{"encoder_norm": "rmsnorm", "encoder_norm_position": "pre", "encoder_patch_size": [64, 2]}
Rows from block 5 of the audio encoder of a small contrastive audio-text model, named by matrix and row number. Rows with one number belong to one neuron. Each number is 50 + 15 x the weight over its row's rms, rounded and kept within 0 to 99. All counts start at 0.
After each neuron's rows are labels from the 100 clips, of 14976, where the neuron reaches its highest value: "strongest on" is what is common among them; "peak on" is the class under the peak. Only what is clearly more common there than usual is listed. The data: synthesized solo parts of chorales (CocoChorales). In brackets: how many of the 100, against the usual share in percent.
# fc1: MLP up (encoder.blocks.5.mlp.fc1.weight, 2304x384), inputs 320-383
# fc2: MLP down (encoder.blocks.5.mlp.fc2.weight, 384x2304, transposed), outputs 320-383

fc1.551:47 57 22 60 68 27 39 32 43 62 50 56 58 54 32 64 69 39 56 48 73 46 34 67 70 36 63 58 63 35 62 56 74 39 70 63 38 71 55 25 43 53 61 56 50 73 61 54 68 49 41 65 59 43 39 63 16 50 31 24 43 44 93 52
fc2.551:15 55 31 73 55 54 51 64 72 41 60 50 34 39 39 65 39 07 57 32 63 39 38 56 51 36 46 41 64 70 82 58 56 62 43 26 61 70 52 52 67 54 50 55 57 62 49 59 47 51 56 69 40 40 77 64 52 20 66 47 63 69 55 58
strongest on: note F#4 (82 vs 8.8)
peak on: silence (70 vs 23.2); F#4 (30 vs 2.9)

fc1.407:32 33 37 57 40 42 74 35 62 41 37 49 28 55 49 51 42 19 27 51 56 60 40 38 46 68 61 48 39 54 61 63 41 58 48 51 65 59 57 52 42 47 44 42 25 43 44 56 36 64 54 50 37 92 55 36 28 70 44 56 43 52 55 47
fc2.407:48 36 45 51 52 33 52 31 56 36 42 50 35 50 29 61 29 13 28 29 35 77 43 72 69 38 62 44 38 63 74 68 45 65 41 65 82 58 63 48 41 25 49 37 54 37 50 22 38 40 77 54 54 68 58 66 34 84 41 50 66 67 49 37
strongest on: violin (95 vs 13.9); note C#5 (79 vs 9.8); note B4 (40 vs 9.1)
peak on: C#5 (34 vs 3.2); B4 (33 vs 3.2)

fc1.596:30 59 69 34 67 45 30 60 52 47 51 46 49 55 38 45 09 68 17 59 52 62 62 35 66 59 66 49 79 57 61 62 60 55 57 57 39 61 50 73 35 37 75 53 36 39 34 57 64 39 52 45 69 49 39 38 71 58 67 79 55 01 58 81
fc2.596:52 62 59 38 61 47 25 58 39 57 54 56 49 50 39 46 30 39 37 46 44 87 63 47 82 55 76 44 45 61 63 37 62 74 57 60 40 59 43 49 38 54 58 46 38 42 35 45 64 51 56 52 72 57 49 20 47 63 45 49 50 03 62 56
strongest on: cello (46 vs 9.8); note C4 (39 vs 10.9); horn (38 vs 7.1)
peak on: C4 (31 vs 2.7)

fc1.720:22 72 39 51 63 70 44 54 42 71 61 47 65 41 39 24 45 32 74 69 56 51 59 68 40 38 47 37 45 63 57 49 57 48 64 61 52 45 46 60 53 54 31 60 36 48 66 49 62 36 66 50 46 34 36 43 32 52 53 32 38 79 52 61
fc2.720:42 72 60 39 61 57 56 48 42 51 76 37 63 62 19 53 17 55 50 67 49 54 49 69 43 45 24 57 58 62 40 47 57 42 63 41 59 54 61 64 66 55 35 51 47 44 55 34 53 39 34 57 59 59 42 56 43 45 58 32 34 79 52 63
strongest on: note F4 (47 vs 9.2); note F5 (36 vs 8.1); note G4 (30 vs 7.2); flute (30 vs 8.5)
peak on: silence (81 vs 23.2)

fc1.541:72 43 64 61 59 75 33 64 40 51 44 56 52 49 62 43 54 54 72 46 59 36 15 51 43 55 81 54 33 41 60 42 50 28 55 57 28 49 97 46 33 54 51 53 59 44 50 33 57 33 61 27 46 46 70 15 25 54 59 42 58 38 50 36
fc2.541:51 35 46 73 45 46 58 32 28 45 60 52 26 66 75 68 40 59 59 58 50 47 40 22 42 57 61 76 37 67 44 55 34 42 51 50 35 54 73 42 25 40 46 27 32 53 72 63 54 56 51 44 59 86 56 36 33 57 71 68 55 33 49 28
strongest on: note B4 (64 vs 9.1); horn (40 vs 7.1); note E4 (31 vs 8.6)
peak on: B4 (64 vs 3.2); E4 (31 vs 2.6)

fc1.16:47 42 51 44 42 59 30 66 47 54 54 46 44 43 56 70 50 49 73 39 54 46 64 61 52 54 79 53 74 52 58 32 62 62 57 53 52 47 42 31 43 87 61 53 54 68 51 65 73 41 27 38 53 45 48 54 45 27 83 60 56 48 48 60
fc2.16:62 45 56 48 65 49 48 79 54 56 52 48 53 63 72 49 29 34 66 18 54 68 41 43 09 58 64 67 55 65 63 39 47 74 61 23 65 75 17 60 85 82 61 63 69 45 44 35 76 37 14 33 71 39 69 42 74 43 42 84 36 59 63 99
strongest on: trombone (50 vs 7.3); note D#4 (50 vs 11.5); note C#4 (38 vs 11.7)
peak on: C#4 (38 vs 3.2)

fc1.466:50 37 46 28 29 61 65 41 64 35 76 51 37 34 39 75 34 36 33 52 48 58 49 59 43 58 45 63 67 20 36 26 34 58 32 73 62 37 40 47 53 37 71 51 32 65 49 39 35 66 41 48 50 21 25 34 29 55 44 70 41 76 75 80
fc2.466:69 36 52 56 37 65 69 46 52 59 72 35 66 30 27 71 43 37 23 60 38 64 44 64 60 54 51 53 75 21 34 58 32 66 43 67 62 35 41 41 52 42 48 36 33 63 58 38 58 42 42 60 66 40 44 45 33 69 39 72 44 66 65 68
strongest on: cello (31 vs 9.8); note B2 (30 vs 0.7); note G4 (29 vs 7.2)
peak on: B2 (30 vs 0.2)

fc1.196:47 43 38 57 09 44 69 39 49 58 65 69 45 51 80 34 67 62 50 48 45 77 68 67 70 42 38 44 20 50 52 43 63 43 54 51 67 42 03 62 58 41 50 49 51 56 48 51 73 67 37 42 46 24 55 65 67 58 78 54 60 36 66 40
fc2.196:69 57 38 38 33 67 75 43 57 40 62 30 43 45 64 60 44 45 54 27 44 54 53 56 46 56 27 52 47 62 57 75 43 35 62 66 60 24 33 31 66 49 45 32 64 33 62 55 81 76 65 43 55 31 47 35 59 65 38 31 55 45 55 48
strongest on: trombone (100 vs 7.3); note G#4 (49 vs 9.6)
peak on: G#4 (45 vs 3.2)

fc1.743:33 51 66 59 64 49 80 69 47 32 56 36 56 64 45 65 69 45 59 54 39 38 53 74 68 26 65 47 44 54 46 53 55 67 46 55 33 37 37 64 80 65 66 74 62 64 69 16 52 51 68 36 66 48 28 39 61 58 45 47 59 43 55 41
fc2.743:60 39 48 48 61 44 77 67 50 49 90 36 69 40 56 61 75 30 73 78 62 48 67 55 71 51 68 37 35 37 46 32 51 64 57 49 27 15 36 84 55 41 55 49 70 41 50 25 38 78 53 65 84 42 45 34 57 62 65 19 57 42 49 57
strongest on: note F#4 (51 vs 8.8); note F4 (51 vs 9.2); note G#4 (34 vs 9.6)
peak on: F#4 (49 vs 2.9)

fc1.25:45 26 24 42 63 57 55 59 64 36 76 37 79 21 30 57 33 52 54 82 45 40 47 55 18 44 59 22 62 37 48 49 49 66 43 56 31 36 49 41 39 37 43 68 29 87 51 52 44 72 57 44 79 57 57 41 34 44 39 44 53 69 75 64
fc2.25:59 31 55 60 55 47 54 40 79 37 82 41 76 24 26 60 19 37 49 77 51 43 42 60 23 45 64 34 58 66 39 59 36 56 38 39 63 44 53 40 36 45 41 58 20 50 47 47 41 48 55 49 42 44 44 45 33 70 48 45 31 58 52 60
strongest on: note F4 (57 vs 9.2); viola (34 vs 8.7)
peak on: F4 (54 vs 3)

fc1.327:62 45 74 43 64 49 66 49 59 45 44 52 52 76 77 65 32 56 40 76 31 13 82 60 45 52 43 64 45 54 31 54 44 53 55 67 52 32 43 51 57 58 68 42 45 51 51 63 56 38 59 72 73 59 53 61 49 38 65 61 73 61 29 56
fc2.327:56 37 70 59 38 39 38 52 71 36 22 54 73 66 64 62 39 40 57 82 52 41 74 71 30 68 39 43 31 52 61 55 39 46 67 58 55 33 45 51 52 54 57 59 59 42 65 64 48 35 83 68 72 76 55 18 52 50 74 71 64 54 59 68
strongest on: note F#4 (47 vs 8.8); note F#5 (41 vs 7.4); note D#5 (29 vs 9.2)
peak on: silence (100 vs 23.2)

fc1.188:41 78 33 60 66 43 35 59 76 50 32 63 39 47 52 57 56 44 43 45 64 25 54 76 57 69 57 35 02 41 50 57 66 33 46 67 27 83 53 57 41 71 28 35 42 21 69 32 71 41 37 64 40 57 87 43 25 60 37 50 40 36 51 26
fc2.188:32 87 23 61 55 47 29 52 83 61 24 61 56 47 41 73 31 28 82 59 61 48 52 56 52 55 56 34 30 31 62 49 30 26 49 63 55 68 43 46 36 53 47 32 37 56 62 65 72 38 31 76 42 61 70 48 63 49 24 57 83 20 44 37
strongest on: trombone (45 vs 7.3); flute (36 vs 8.5)
peak on: D#4 (25 vs 3.7)

fc1.623:45 62 86 46 63 56 26 47 77 44 54 52 43 39 42 36 57 57 20 68 44 38 44 62 57 64 63 29 46 60 44 63 35 28 52 60 63 40 53 50 46 47 51 45 58 50 61 73 60 43 87 73 59 51 49 57 15 68 61 41 76 34 44 26
fc2.623:55 64 55 32 38 53 15 47 79 45 55 38 53 45 54 44 59 42 42 52 50 87 31 41 55 63 51 72 42 48 52 62 64 48 70 50 51 47 44 84 43 20 55 34 57 48 46 77 88 53 74 56 58 64 22 43 45 54 67 34 51 27 57 18
strongest on: note F4 (100 vs 9.2); note G4 (96 vs 7.2); note D#4 (55 vs 11.5); trombone (40 vs 7.3)
peak on: F4 (47 vs 3); D#4 (30 vs 3.7)

fc1.566:54 58 44 46 46 55 66 56 73 54 56 77 30 77 57 42 39 22 84 62 57 43 45 43 50 73 56 59 48 52 45 64 73 64 52 52 35 52 72 48 33 58 49 68 41 60 45 52 58 61 73 51 41 28 40 52 46 28 62 62 65 30 41 37
fc2.566:72 33 46 50 33 37 70 51 72 45 61 65 48 48 61 56 46 37 31 65 52 71 40 42 57 69 45 47 56 55 59 54 67 65 47 51 63 61 82 36 39 65 59 68 29 43 37 64 48 73 52 46 35 51 38 53 67 41 32 61 55 36 57 49
strongest on: note F#4 (35 vs 8.8); note G#4 (34 vs 9.6); note F#5 (25 vs 7.4)
peak on: silence (100 vs 23.2)

fc1.7:57 50 53 59 50 35 35 61 44 35 63 56 46 66 29 41 65 66 60 45 59 55 41 74 44 54 78 59 50 72 57 57 46 42 64 64 55 47 45 56 21 19 52 25 36 48 41 50 71 77 60 37 35 41 52 30 47 49 52 18 37 39 42 45
fc2.7:35 56 54 45 71 45 41 41 40 57 78 85 46 53 32 59 49 67 54 76 65 49 65 41 62 54 59 66 56 59 70 53 46 56 65 41 31 43 41 49 32 46 46 37 31 41 41 64 50 69 73 59 49 51 41 53 73 53 55 43 36 25 46 51
strongest on: violin (60 vs 13.9); note C#5 (40 vs 9.8)
peak on: C#5 (35 vs 3.2)

fc1.629:39 11 51 63 50 58 47 57 38 45 32 49 54 65 44 66 51 36 60 60 50 35 25 37 80 78 46 52 41 60 61 60 47 30 39 44 59 59 37 71 06 54 64 37 39 66 22 41 34 62 41 59 59 58 61 67 62 49 37 46 48 50 56 65
fc2.629:34 29 42 53 56 68 50 21 70 57 62 51 64 40 39 55 37 22 62 42 35 26 38 45 67 70 47 63 57 51 76 83 58 29 36 40 55 32 59 62 23 37 53 44 48 67 42 43 46 59 45 51 57 52 47 67 72 67 39 49 51 54 30 62
strongest on: violin (67 vs 13.9); note C#5 (45 vs 9.8); note D5 (35 vs 7.9); note C#4 (33 vs 11.7)
peak on: C#5 (26 vs 3.2)

fc1.346:49 62 80 36 61 63 46 30 58 70 60 48 82 49 59 57 45 52 45 76 40 45 42 50 52 74 26 19 47 59 41 72 49 50 26 57 52 59 72 13 61 33 63 53 27 62 57 58 50 44 57 49 56 53 48 66 30 54 33 52 32 90 63 79
fc2.346:28 72 63 41 52 76 57 31 61 48 67 50 67 46 46 22 39 46 33 90 51 78 41 43 38 59 31 40 18 45 71 72 53 44 51 63 44 57 39 09 70 45 55 45 34 78 53 55 34 50 50 64 34 70 56 42 69 60 35 44 65 62 57 70
strongest on: note B4 (69 vs 9.1); note G4 (36 vs 7.2); note C5 (35 vs 9.7); note A4 (26 vs 8.2)
peak on: silence (100 vs 23.2)

fc1.226:45 49 47 68 41 46 50 65 49 53 45 57 36 44 30 62 75 29 54 60 56 35 18 29 52 60 54 64 41 73 67 56 55 50 54 69 46 64 52 71 68 36 44 62 60 46 58 56 29 24 70 36 66 60 51 30 58 37 61 54 55 47 75 39
fc2.226:56 47 32 81 45 34 53 38 43 32 66 41 16 45 47 59 69 58 51 96 75 70 37 20 64 46 32 74 49 65 79 42 58 38 55 55 25 57 45 77 74 49 25 53 58 46 17 72 26 44 56 40 42 35 55 59 51 35 74 53 38 62 59 45
strongest on: note D#4 (80 vs 11.5); note F4 (67 vs 9.2); clarinet (25 vs 9.1)
peak on: F4 (54 vs 3)

fc1.193:30 38 46 65 40 36 31 52 49 47 75 68 55 70 55 45 60 57 45 48 63 46 46 99 61 41 47 47 43 54 59 83 63 62 20 76 77 46 42 13 44 81 57 49 45 51 62 38 42 41 65 70 44 39 48 62 07 43 64 59 49 61 63 50
fc2.193:53 52 57 49 41 34 51 61 37 38 90 62 55 29 45 46 40 55 66 47 75 47 32 67 65 53 54 32 52 43 49 72 62 43 40 55 99 46 57 46 54 51 55 33 64 21 63 46 44 29 82 53 52 35 61 43 42 47 86 49 59 63 22 53
strongest on: note B4 (72 vs 9.1); horn (28 vs 7.1)
peak on: silence (100 vs 23.2)

fc1.24:35 58 51 28 51 14 57 48 64 63 34 48 14 54 74 44 77 48 40 50 55 41 67 59 72 62 54 29 41 52 52 62 58 66 56 43 54 45 17 52 59 62 66 69 28 46 61 46 58 23 47 44 42 92 71 49 23 63 44 45 51 42 59 42
fc2.24:57 65 50 61 48 28 65 36 40 47 35 41 49 76 82 44 65 30 35 43 36 60 57 56 57 70 45 44 38 42 66 67 50 51 54 65 72 38 27 39 65 57 76 55 34 37 62 33 54 35 84 44 70 69 62 41 45 65 44 31 84 82 55 69
strongest on: note D#4 (47 vs 11.5); viola (45 vs 8.7); note F4 (37 vs 9.2); instrument: cello (34 vs 9.8)
peak on: D#4 (33 vs 3.7)

fc1.607:47 54 44 79 35 60 87 60 23 37 51 51 61 41 37 55 71 30 80 64 15 28 50 44 37 64 49 65 36 38 60 56 42 45 53 28 49 46 49 60 64 48 67 63 33 59 38 47 28 62 61 55 47 60 79 59 34 41 65 33 55 63 57 54
fc2.607:49 66 35 63 35 51 94 43 35 39 62 49 54 46 27 55 68 54 60 63 51 35 71 51 45 62 29 68 49 44 50 67 41 28 53 34 31 47 33 63 53 51 62 39 66 68 52 74 18 37 65 51 47 51 68 48 46 47 53 40 60 81 37 50
strongest on: note A#4 (94 vs 10.8); note G#4 (64 vs 9.6); viola (38 vs 8.7); instrument: clarinet (27 vs 9.1)
peak on: G#4 (37 vs 3.2); A#4 (26 vs 3.7)

fc1.606:58 52 43 42 36 38 40 52 27 46 59 59 39 57 55 38 48 80 00 23 31 42 64 43 50 66 46 40 67 54 70 33 71 37 51 51 76 20 41 39 39 53 52 46 48 60 73 63 63 49 46 56 53 49 38 32 47 63 45 66 44 34 53 37
fc2.606:67 32 61 40 49 65 40 57 28 53 66 82 61 27 46 27 50 62 41 47 30 60 62 66 23 58 45 58 60 42 53 54 64 25 63 51 47 33 49 37 49 40 55 26 58 40 64 47 56 60 74 42 25 24 30 41 55 36 62 55 32 43 45 31
strongest on: note B4 (73 vs 9.1); violin (65 vs 13.9)
peak on: silence (100 vs 23.2)

fc1.144:55 60 52 53 17 51 84 49 51 73 33 58 58 70 48 61 58 58 53 40 56 85 81 65 17 65 24 32 61 29 52 60 26 46 79 69 43 42 49 36 63 52 71 40 59 53 77 66 41 62 58 48 43 26 37 62 50 38 39 55 32 32 26 64
fc2.144:53 99 56 58 36 38 68 60 53 61 46 45 56 59 63 34 47 41 55 63 40 75 68 38 41 45 37 39 62 33 47 70 29 44 66 44 62 59 55 55 73 53 79 42 66 58 60 61 39 74 45 72 37 27 54 50 43 58 49 31 64 60 31 67
strongest on: note A#4 (89 vs 10.8); note C5 (40 vs 9.7)
peak on: silence (99 vs 23.2)

fc1.262:38 63 58 56 33 41 28 19 57 40 20 43 50 19 43 48 43 62 31 36 53 51 57 55 62 49 65 41 63 53 46 42 57 59 70 66 47 63 27 59 39 28 39 63 32 71 47 82 77 70 43 64 37 54 61 40 13 78 63 45 36 29 53 35
fc2.262:30 70 44 28 43 53 47 42 33 52 29 59 43 40 45 75 58 54 53 37 57 71 60 41 41 83 50 53 53 39 69 48 36 37 66 52 58 40 43 48 30 59 48 28 50 55 40 84 98 74 61 73 33 71 29 50 31 60 85 58 44 41 61 78
strongest on: trombone (100 vs 7.3); note G#4 (64 vs 9.6); note F#4 (46 vs 8.8)
peak on: G#4 (47 vs 3.2); F#4 (33 vs 2.9)

fc1.519:67 60 41 24 51 72 39 58 30 68 62 28 30 70 43 45 62 64 31 51 40 19 43 61 35 23 74 49 54 30 37 31 48 40 47 37 67 58 50 65 68 52 64 46 35 83 40 65 47 53 73 48 45 35 41 31 34 42 36 49 33 46 49 50
fc2.519:46 19 65 17 29 62 50 65 12 59 54 43 46 64 53 53 64 60 67 30 40 29 47 77 56 32 53 62 56 33 39 38 41 53 54 25 58 60 60 46 56 51 55 54 46 65 33 51 41 54 56 32 56 55 57 14 23 56 38 70 46 35 32 41
strongest on: note F4 (80 vs 9.2); viola (52 vs 8.7); note E4 (28 vs 8.6)
peak on: silence (100 vs 23.2)

fc1.567:64 25 46 75 72 55 50 48 47 66 47 60 61 47 26 52 34 79 56 65 54 54 55 43 38 47 34 38 26 53 34 62 36 42 39 62 63 35 77 46 28 41 40 50 39 46 37 68 27 72 42 67 32 67 25 45 48 58 23 61 20 63 32 81
fc2.567:70 33 36 55 69 50 46 36 50 66 58 44 55 52 41 64 50 52 69 52 58 51 36 40 59 38 55 44 34 60 71 53 73 50 56 75 47 46 49 53 23 47 48 53 42 47 51 54 27 84 38 59 18 68 33 56 51 74 46 58 40 71 53 84
strongest on: violin (100 vs 13.9); note D5 (96 vs 7.9); note C#5 (37 vs 9.8); note E5 (30 vs 8)
peak on: D5 (50 vs 2.4)

fc1.712:62 26 55 34 79 47 48 50 59 59 57 30 57 61 27 38 55 66 52 33 51 49 60 40 53 55 55 55 32 82 43 65 43 74 48 63 60 39 51 37 18 64 23 50 65 54 29 34 59 58 33 37 26 52 43 50 36 41 50 64 42 76 68 34
fc2.712:55 64 67 19 79 49 43 41 76 59 69 52 47 53 33 46 67 85 62 29 40 52 83 48 58 48 44 60 41 62 40 57 50 63 32 57 50 48 46 52 27 75 46 63 47 51 25 27 45 62 82 30 45 38 65 54 47 31 58 56 65 70 65 53
strongest on: violin (85 vs 13.9); note C#5 (29 vs 9.8); note F#5 (28 vs 7.4); note D#5 (25 vs 9.2)
peak on: C#5 (29 vs 3.2); F#5 (28 vs 2.4)

fc1.628:54 60 48 43 48 37 36 21 62 82 26 74 46 18 34 46 53 87 59 28 56 55 66 52 60 35 48 63 56 28 59 28 24 42 51 68 72 43 51 55 40 68 28 37 31 54 59 33 52 62 50 54 47 39 25 69 63 45 53 32 23 57 44 59
fc2.628:56 37 58 32 52 25 38 38 55 70 35 35 65 39 36 61 39 86 80 31 55 77 68 65 66 34 52 61 50 36 63 50 24 74 42 35 85 45 48 27 66 50 41 23 45 30 75 25 54 69 50 46 47 64 46 51 59 39 48 63 65 74 73 79
strongest on: note A#4 (46 vs 10.8); horn (36 vs 7.1); note A#3 (32 vs 10.5); note G#4 (26 vs 9.6)
peak on: silence (100 vs 23.2)

fc1.753:50 29 41 40 72 48 48 21 80 45 31 50 37 44 40 81 49 59 29 00 60 81 81 55 61 38 33 28 61 58 57 79 19 73 25 48 25 37 46 36 18 71 58 61 58 97 72 54 78 55 29 29 59 76 16 51 71 43 56 44 64 56 51 74
fc2.753:35 29 43 35 45 50 42 23 46 35 35 44 44 45 57 69 35 65 47 23 41 68 72 57 69 39 45 28 49 43 51 45 00 66 56 58 39 56 45 31 32 86 68 48 59 88 78 43 47 69 39 47 65 53 58 46 51 55 44 27 49 73 19 75
strongest on: note A#4 (79 vs 10.8); note C5 (40 vs 9.7)
peak on: silence (100 vs 23.2)

fc1.458:44 46 56 50 50 41 68 47 42 62 67 54 60 67 48 68 66 37 22 62 51 54 47 53 41 57 36 06 45 52 40 49 38 36 52 38 69 35 33 58 62 77 37 40 35 59 50 48 39 58 54 23 54 38 59 74 38 73 57 66 28 54 38 31
fc2.458:33 45 44 45 27 38 52 46 41 47 76 78 58 55 65 39 46 36 37 53 69 75 66 54 47 40 51 06 51 46 43 40 31 38 43 39 69 50 48 31 77 65 49 45 52 66 39 42 46 72 48 26 62 81 60 45 47 50 45 65 50 56 47 39
strongest on: cello (56 vs 9.8); note B2 (34 vs 0.7); note A#2 (27 vs 0.4)
peak on: B2 (33 vs 0.2); A#2 (26 vs 0.1)

fc1.50:31 72 31 53 56 72 23 54 68 52 65 36 60 59 47 42 57 47 43 26 51 48 69 30 59 39 67 41 51 68 46 32 32 65 25 50 39 43 63 64 48 38 51 41 61 59 48 40 61 42 68 36 49 48 27 29 17 49 64 73 49 55 62 40
fc2.50:25 65 62 52 67 60 32 74 68 64 72 48 34 47 56 78 56 77 47 53 33 56 87 61 56 56 58 69 69 83 40 54 47 63 45 62 39 55 59 82 50 13 59 38 51 43 47 37 29 65 50 58 55 43 70 27 40 43 41 74 26 44 57 53
strongest on: violin (44 vs 13.9); note G5 (29 vs 6.4); flute (29 vs 8.5)
peak on: G5 (29 vs 2.2)

fc1.644:36 69 43 66 44 64 55 42 59 66 33 61 75 42 38 64 35 65 67 34 49 42 68 35 45 45 81 15 31 47 45 40 33 48 60 60 71 75 60 47 46 51 52 24 55 80 70 50 50 55 42 31 60 87 22 57 56 33 33 64 38 42 37 58
fc2.644:41 67 49 71 44 72 25 31 46 55 50 43 51 55 50 51 56 43 70 38 42 57 32 37 36 48 65 32 34 47 56 43 48 55 76 62 85 85 71 60 71 51 48 50 45 60 54 68 65 49 22 44 39 52 23 56 43 37 48 42 31 43 51 86
strongest on: note F#4 (47 vs 8.8); note C#4 (30 vs 11.7); note D4 (30 vs 12.4); note G#4 (29 vs 9.6)
peak on: silence (95 vs 23.2)

fc1.560:66 63 57 42 44 65 52 64 30 57 49 54 46 65 50 56 77 31 33 53 69 35 38 58 65 44 46 50 52 41 56 65 51 56 20 44 52 38 46 22 50 38 44 06 38 48 42 30 30 51 66 52 21 57 38 48 53 68 75 24 37 55 60 27
fc2.560:34 50 50 48 40 44 75 62 29 65 71 42 53 89 53 62 37 48 41 47 47 20 41 57 69 63 49 43 44 46 66 56 60 61 43 41 65 44 52 46 58 54 55 46 36 64 62 21 46 58 62 37 52 25 47 51 52 57 56 52 71 65 51 30
strongest on: note B4 (64 vs 9.1); note C#5 (28 vs 9.8)
peak on: silence (100 vs 23.2)

fc1.152:36 62 34 75 28 45 44 48 69 50 82 52 36 40 34 48 42 49 54 40 56 40 48 45 72 43 90 48 63 26 39 44 31 73 60 55 44 67 67 54 44 77 47 26 31 62 59 48 52 45 14 37 39 73 36 76 42 55 45 39 54 61 27 60
fc2.152:18 76 64 54 51 45 44 42 60 46 55 30 24 58 29 65 28 46 53 27 40 44 65 49 57 34 64 68 61 38 63 56 21 75 51 44 45 52 43 41 52 91 32 44 25 53 42 49 45 53 12 45 24 64 64 65 48 50 43 76 64 69 36 78
strongest on: trombone (58 vs 7.3); note F#4 (53 vs 8.8); note E4 (34 vs 8.6)
peak on: F#4 (45 vs 2.9)

fc1.431:53 69 49 49 67 43 53 28 56 46 47 34 43 56 50 54 72 47 16 55 54 55 51 61 36 53 41 32 27 40 30 46 19 48 45 41 53 64 56 31 40 72 38 54 32 48 69 71 60 58 67 39 47 86 54 45 39 68 28 48 25 47 50 29
fc2.431:38 62 30 53 77 52 47 23 61 54 35 22 48 63 61 47 37 21 30 52 58 57 43 60 39 30 51 29 30 54 49 48 54 54 35 52 71 74 51 56 55 57 52 61 64 64 54 64 43 44 48 38 34 99 51 56 31 60 35 40 63 59 54 64
strongest on: trombone (54 vs 7.3); note D#4 (37 vs 11.5); note D3 (34 vs 2.3)
peak on: silence (55 vs 23.2); D#4 (34 vs 3.7)

fc1.210:47 69 24 66 44 62 48 44 60 69 70 52 51 52 58 73 52 29 60 25 37 52 25 44 68 46 63 33 49 56 38 60 60 39 64 70 59 73 30 58 45 82 38 54 56 53 43 98 55 45 42 33 84 49 49 61 51 54 50 43 45 62 34 33
fc2.210:43 63 41 79 48 65 62 40 38 53 70 47 51 58 32 67 71 11 66 27 21 56 35 34 50 51 43 39 57 49 45 52 74 34 65 73 51 77 41 37 29 63 43 75 52 47 23 84 45 48 37 26 44 43 38 61 39 57 60 53 50 63 20 36
strongest on: note F#4 (99 vs 8.8); clarinet (37 vs 9.1); viola (36 vs 8.7)
peak on: silence (96 vs 23.2)

fc1.488:38 51 89 58 38 46 67 31 51 37 73 65 45 41 51 60 22 66 47 24 67 64 51 51 44 87 63 89 51 65 31 36 71 53 40 53 66 70 60 39 59 59 53 67 52 74 32 64 40 50 48 49 44 58 53 39 30 29 48 50 49 24 48 62
fc2.488:36 70 37 59 42 36 53 40 35 32 80 78 58 28 51 45 26 77 56 35 75 94 44 35 12 75 57 68 51 63 66 54 64 53 57 45 65 66 55 63 69 64 52 68 36 80 57 82 55 40 53 41 52 20 39 29 34 37 77 47 71 45 60 73
strongest on: cello (100 vs 9.8); note D4 (67 vs 12.4); note C4 (28 vs 10.9); note B3 (26 vs 9.5)
peak on: D#4 (25 vs 3.7)

fc1.592:66 39 40 37 57 46 43 48 50 52 46 84 63 47 42 58 65 47 52 45 40 28 45 49 53 52 64 47 19 53 32 55 70 58 56 41 43 35 72 39 46 51 53 32 42 85 41 53 33 35 73 74 75 52 40 20 61 84 69 25 27 52 40 54
fc2.592:62 42 28 29 57 54 67 49 32 44 80 44 49 63 61 68 56 67 51 30 69 39 48 55 48 47 56 66 56 74 45 48 68 59 35 55 60 48 50 55 49 62 69 43 51 60 61 44 61 30 71 58 80 44 36 19 41 62 52 37 34 61 31 55
strongest on: note B4 (78 vs 9.1); violin (54 vs 13.9)
peak on: silence (100 vs 23.2)

fc1.124:40 42 37 29 56 46 55 99 71 50 57 43 55 65 46 43 46 35 25 35 56 65 44 44 48 65 40 54 38 54 51 56 39 64 55 60 31 30 50 41 49 58 41 69 18 58 30 27 36 26 64 44 48 52 63 58 35 57 47 42 69 43 43 44
fc2.124:45 60 61 42 54 61 38 68 64 31 65 09 71 48 36 54 53 28 33 36 57 59 64 51 90 61 54 54 70 61 54 58 57 61 66 67 41 38 40 50 58 60 66 51 42 61 31 44 58 43 73 65 47 36 61 22 28 72 44 34 74 64 34 41
strongest on: violin (60 vs 13.9); note C4 (27 vs 10.9); note G5 (25 vs 6.4)
peak on: G5 (25 vs 2.2)

fc1.414:50 58 68 39 47 66 68 36 63 59 27 26 38 61 13 54 54 59 12 56 55 50 27 66 57 63 44 44 37 42 29 42 24 68 67 27 88 57 47 53 46 48 54 57 40 46 45 36 70 70 53 49 33 43 44 33 49 62 54 58 43 16 64 32
fc2.414:43 47 61 36 58 48 44 43 37 60 22 45 41 67 41 44 63 67 40 53 51 57 35 41 46 44 65 12 36 50 66 39 44 54 69 41 63 51 54 36 40 39 47 48 28 53 41 43 62 89 63 40 59 65 50 12 45 11 53 69 51 25 72 35
strongest on: note B4 (85 vs 9.1); violin (78 vs 13.9); note A4 (56 vs 8.2)
peak on: A4 (53 vs 2.9)

fc1.154:49 20 46 60 35 46 43 42 35 33 49 55 45 51 58 74 61 61 48 43 28 47 65 41 73 68 35 32 63 57 68 28 61 38 56 58 54 83 44 15 28 36 40 35 58 35 60 53 57 58 38 51 20 49 72 24 48 16 58 44 43 22 72 41
fc2.154:38 28 35 39 26 53 45 61 51 50 46 61 60 48 46 67 64 50 47 64 32 39 72 30 40 48 22 47 58 59 58 19 31 39 60 68 56 63 34 16 60 28 56 25 63 35 64 70 59 60 61 41 33 60 61 33 54 22 52 38 45 36 58 75
strongest on: trombone (100 vs 7.3); note G#4 (27 vs 9.6)
peak on: G#4 (26 vs 3.2)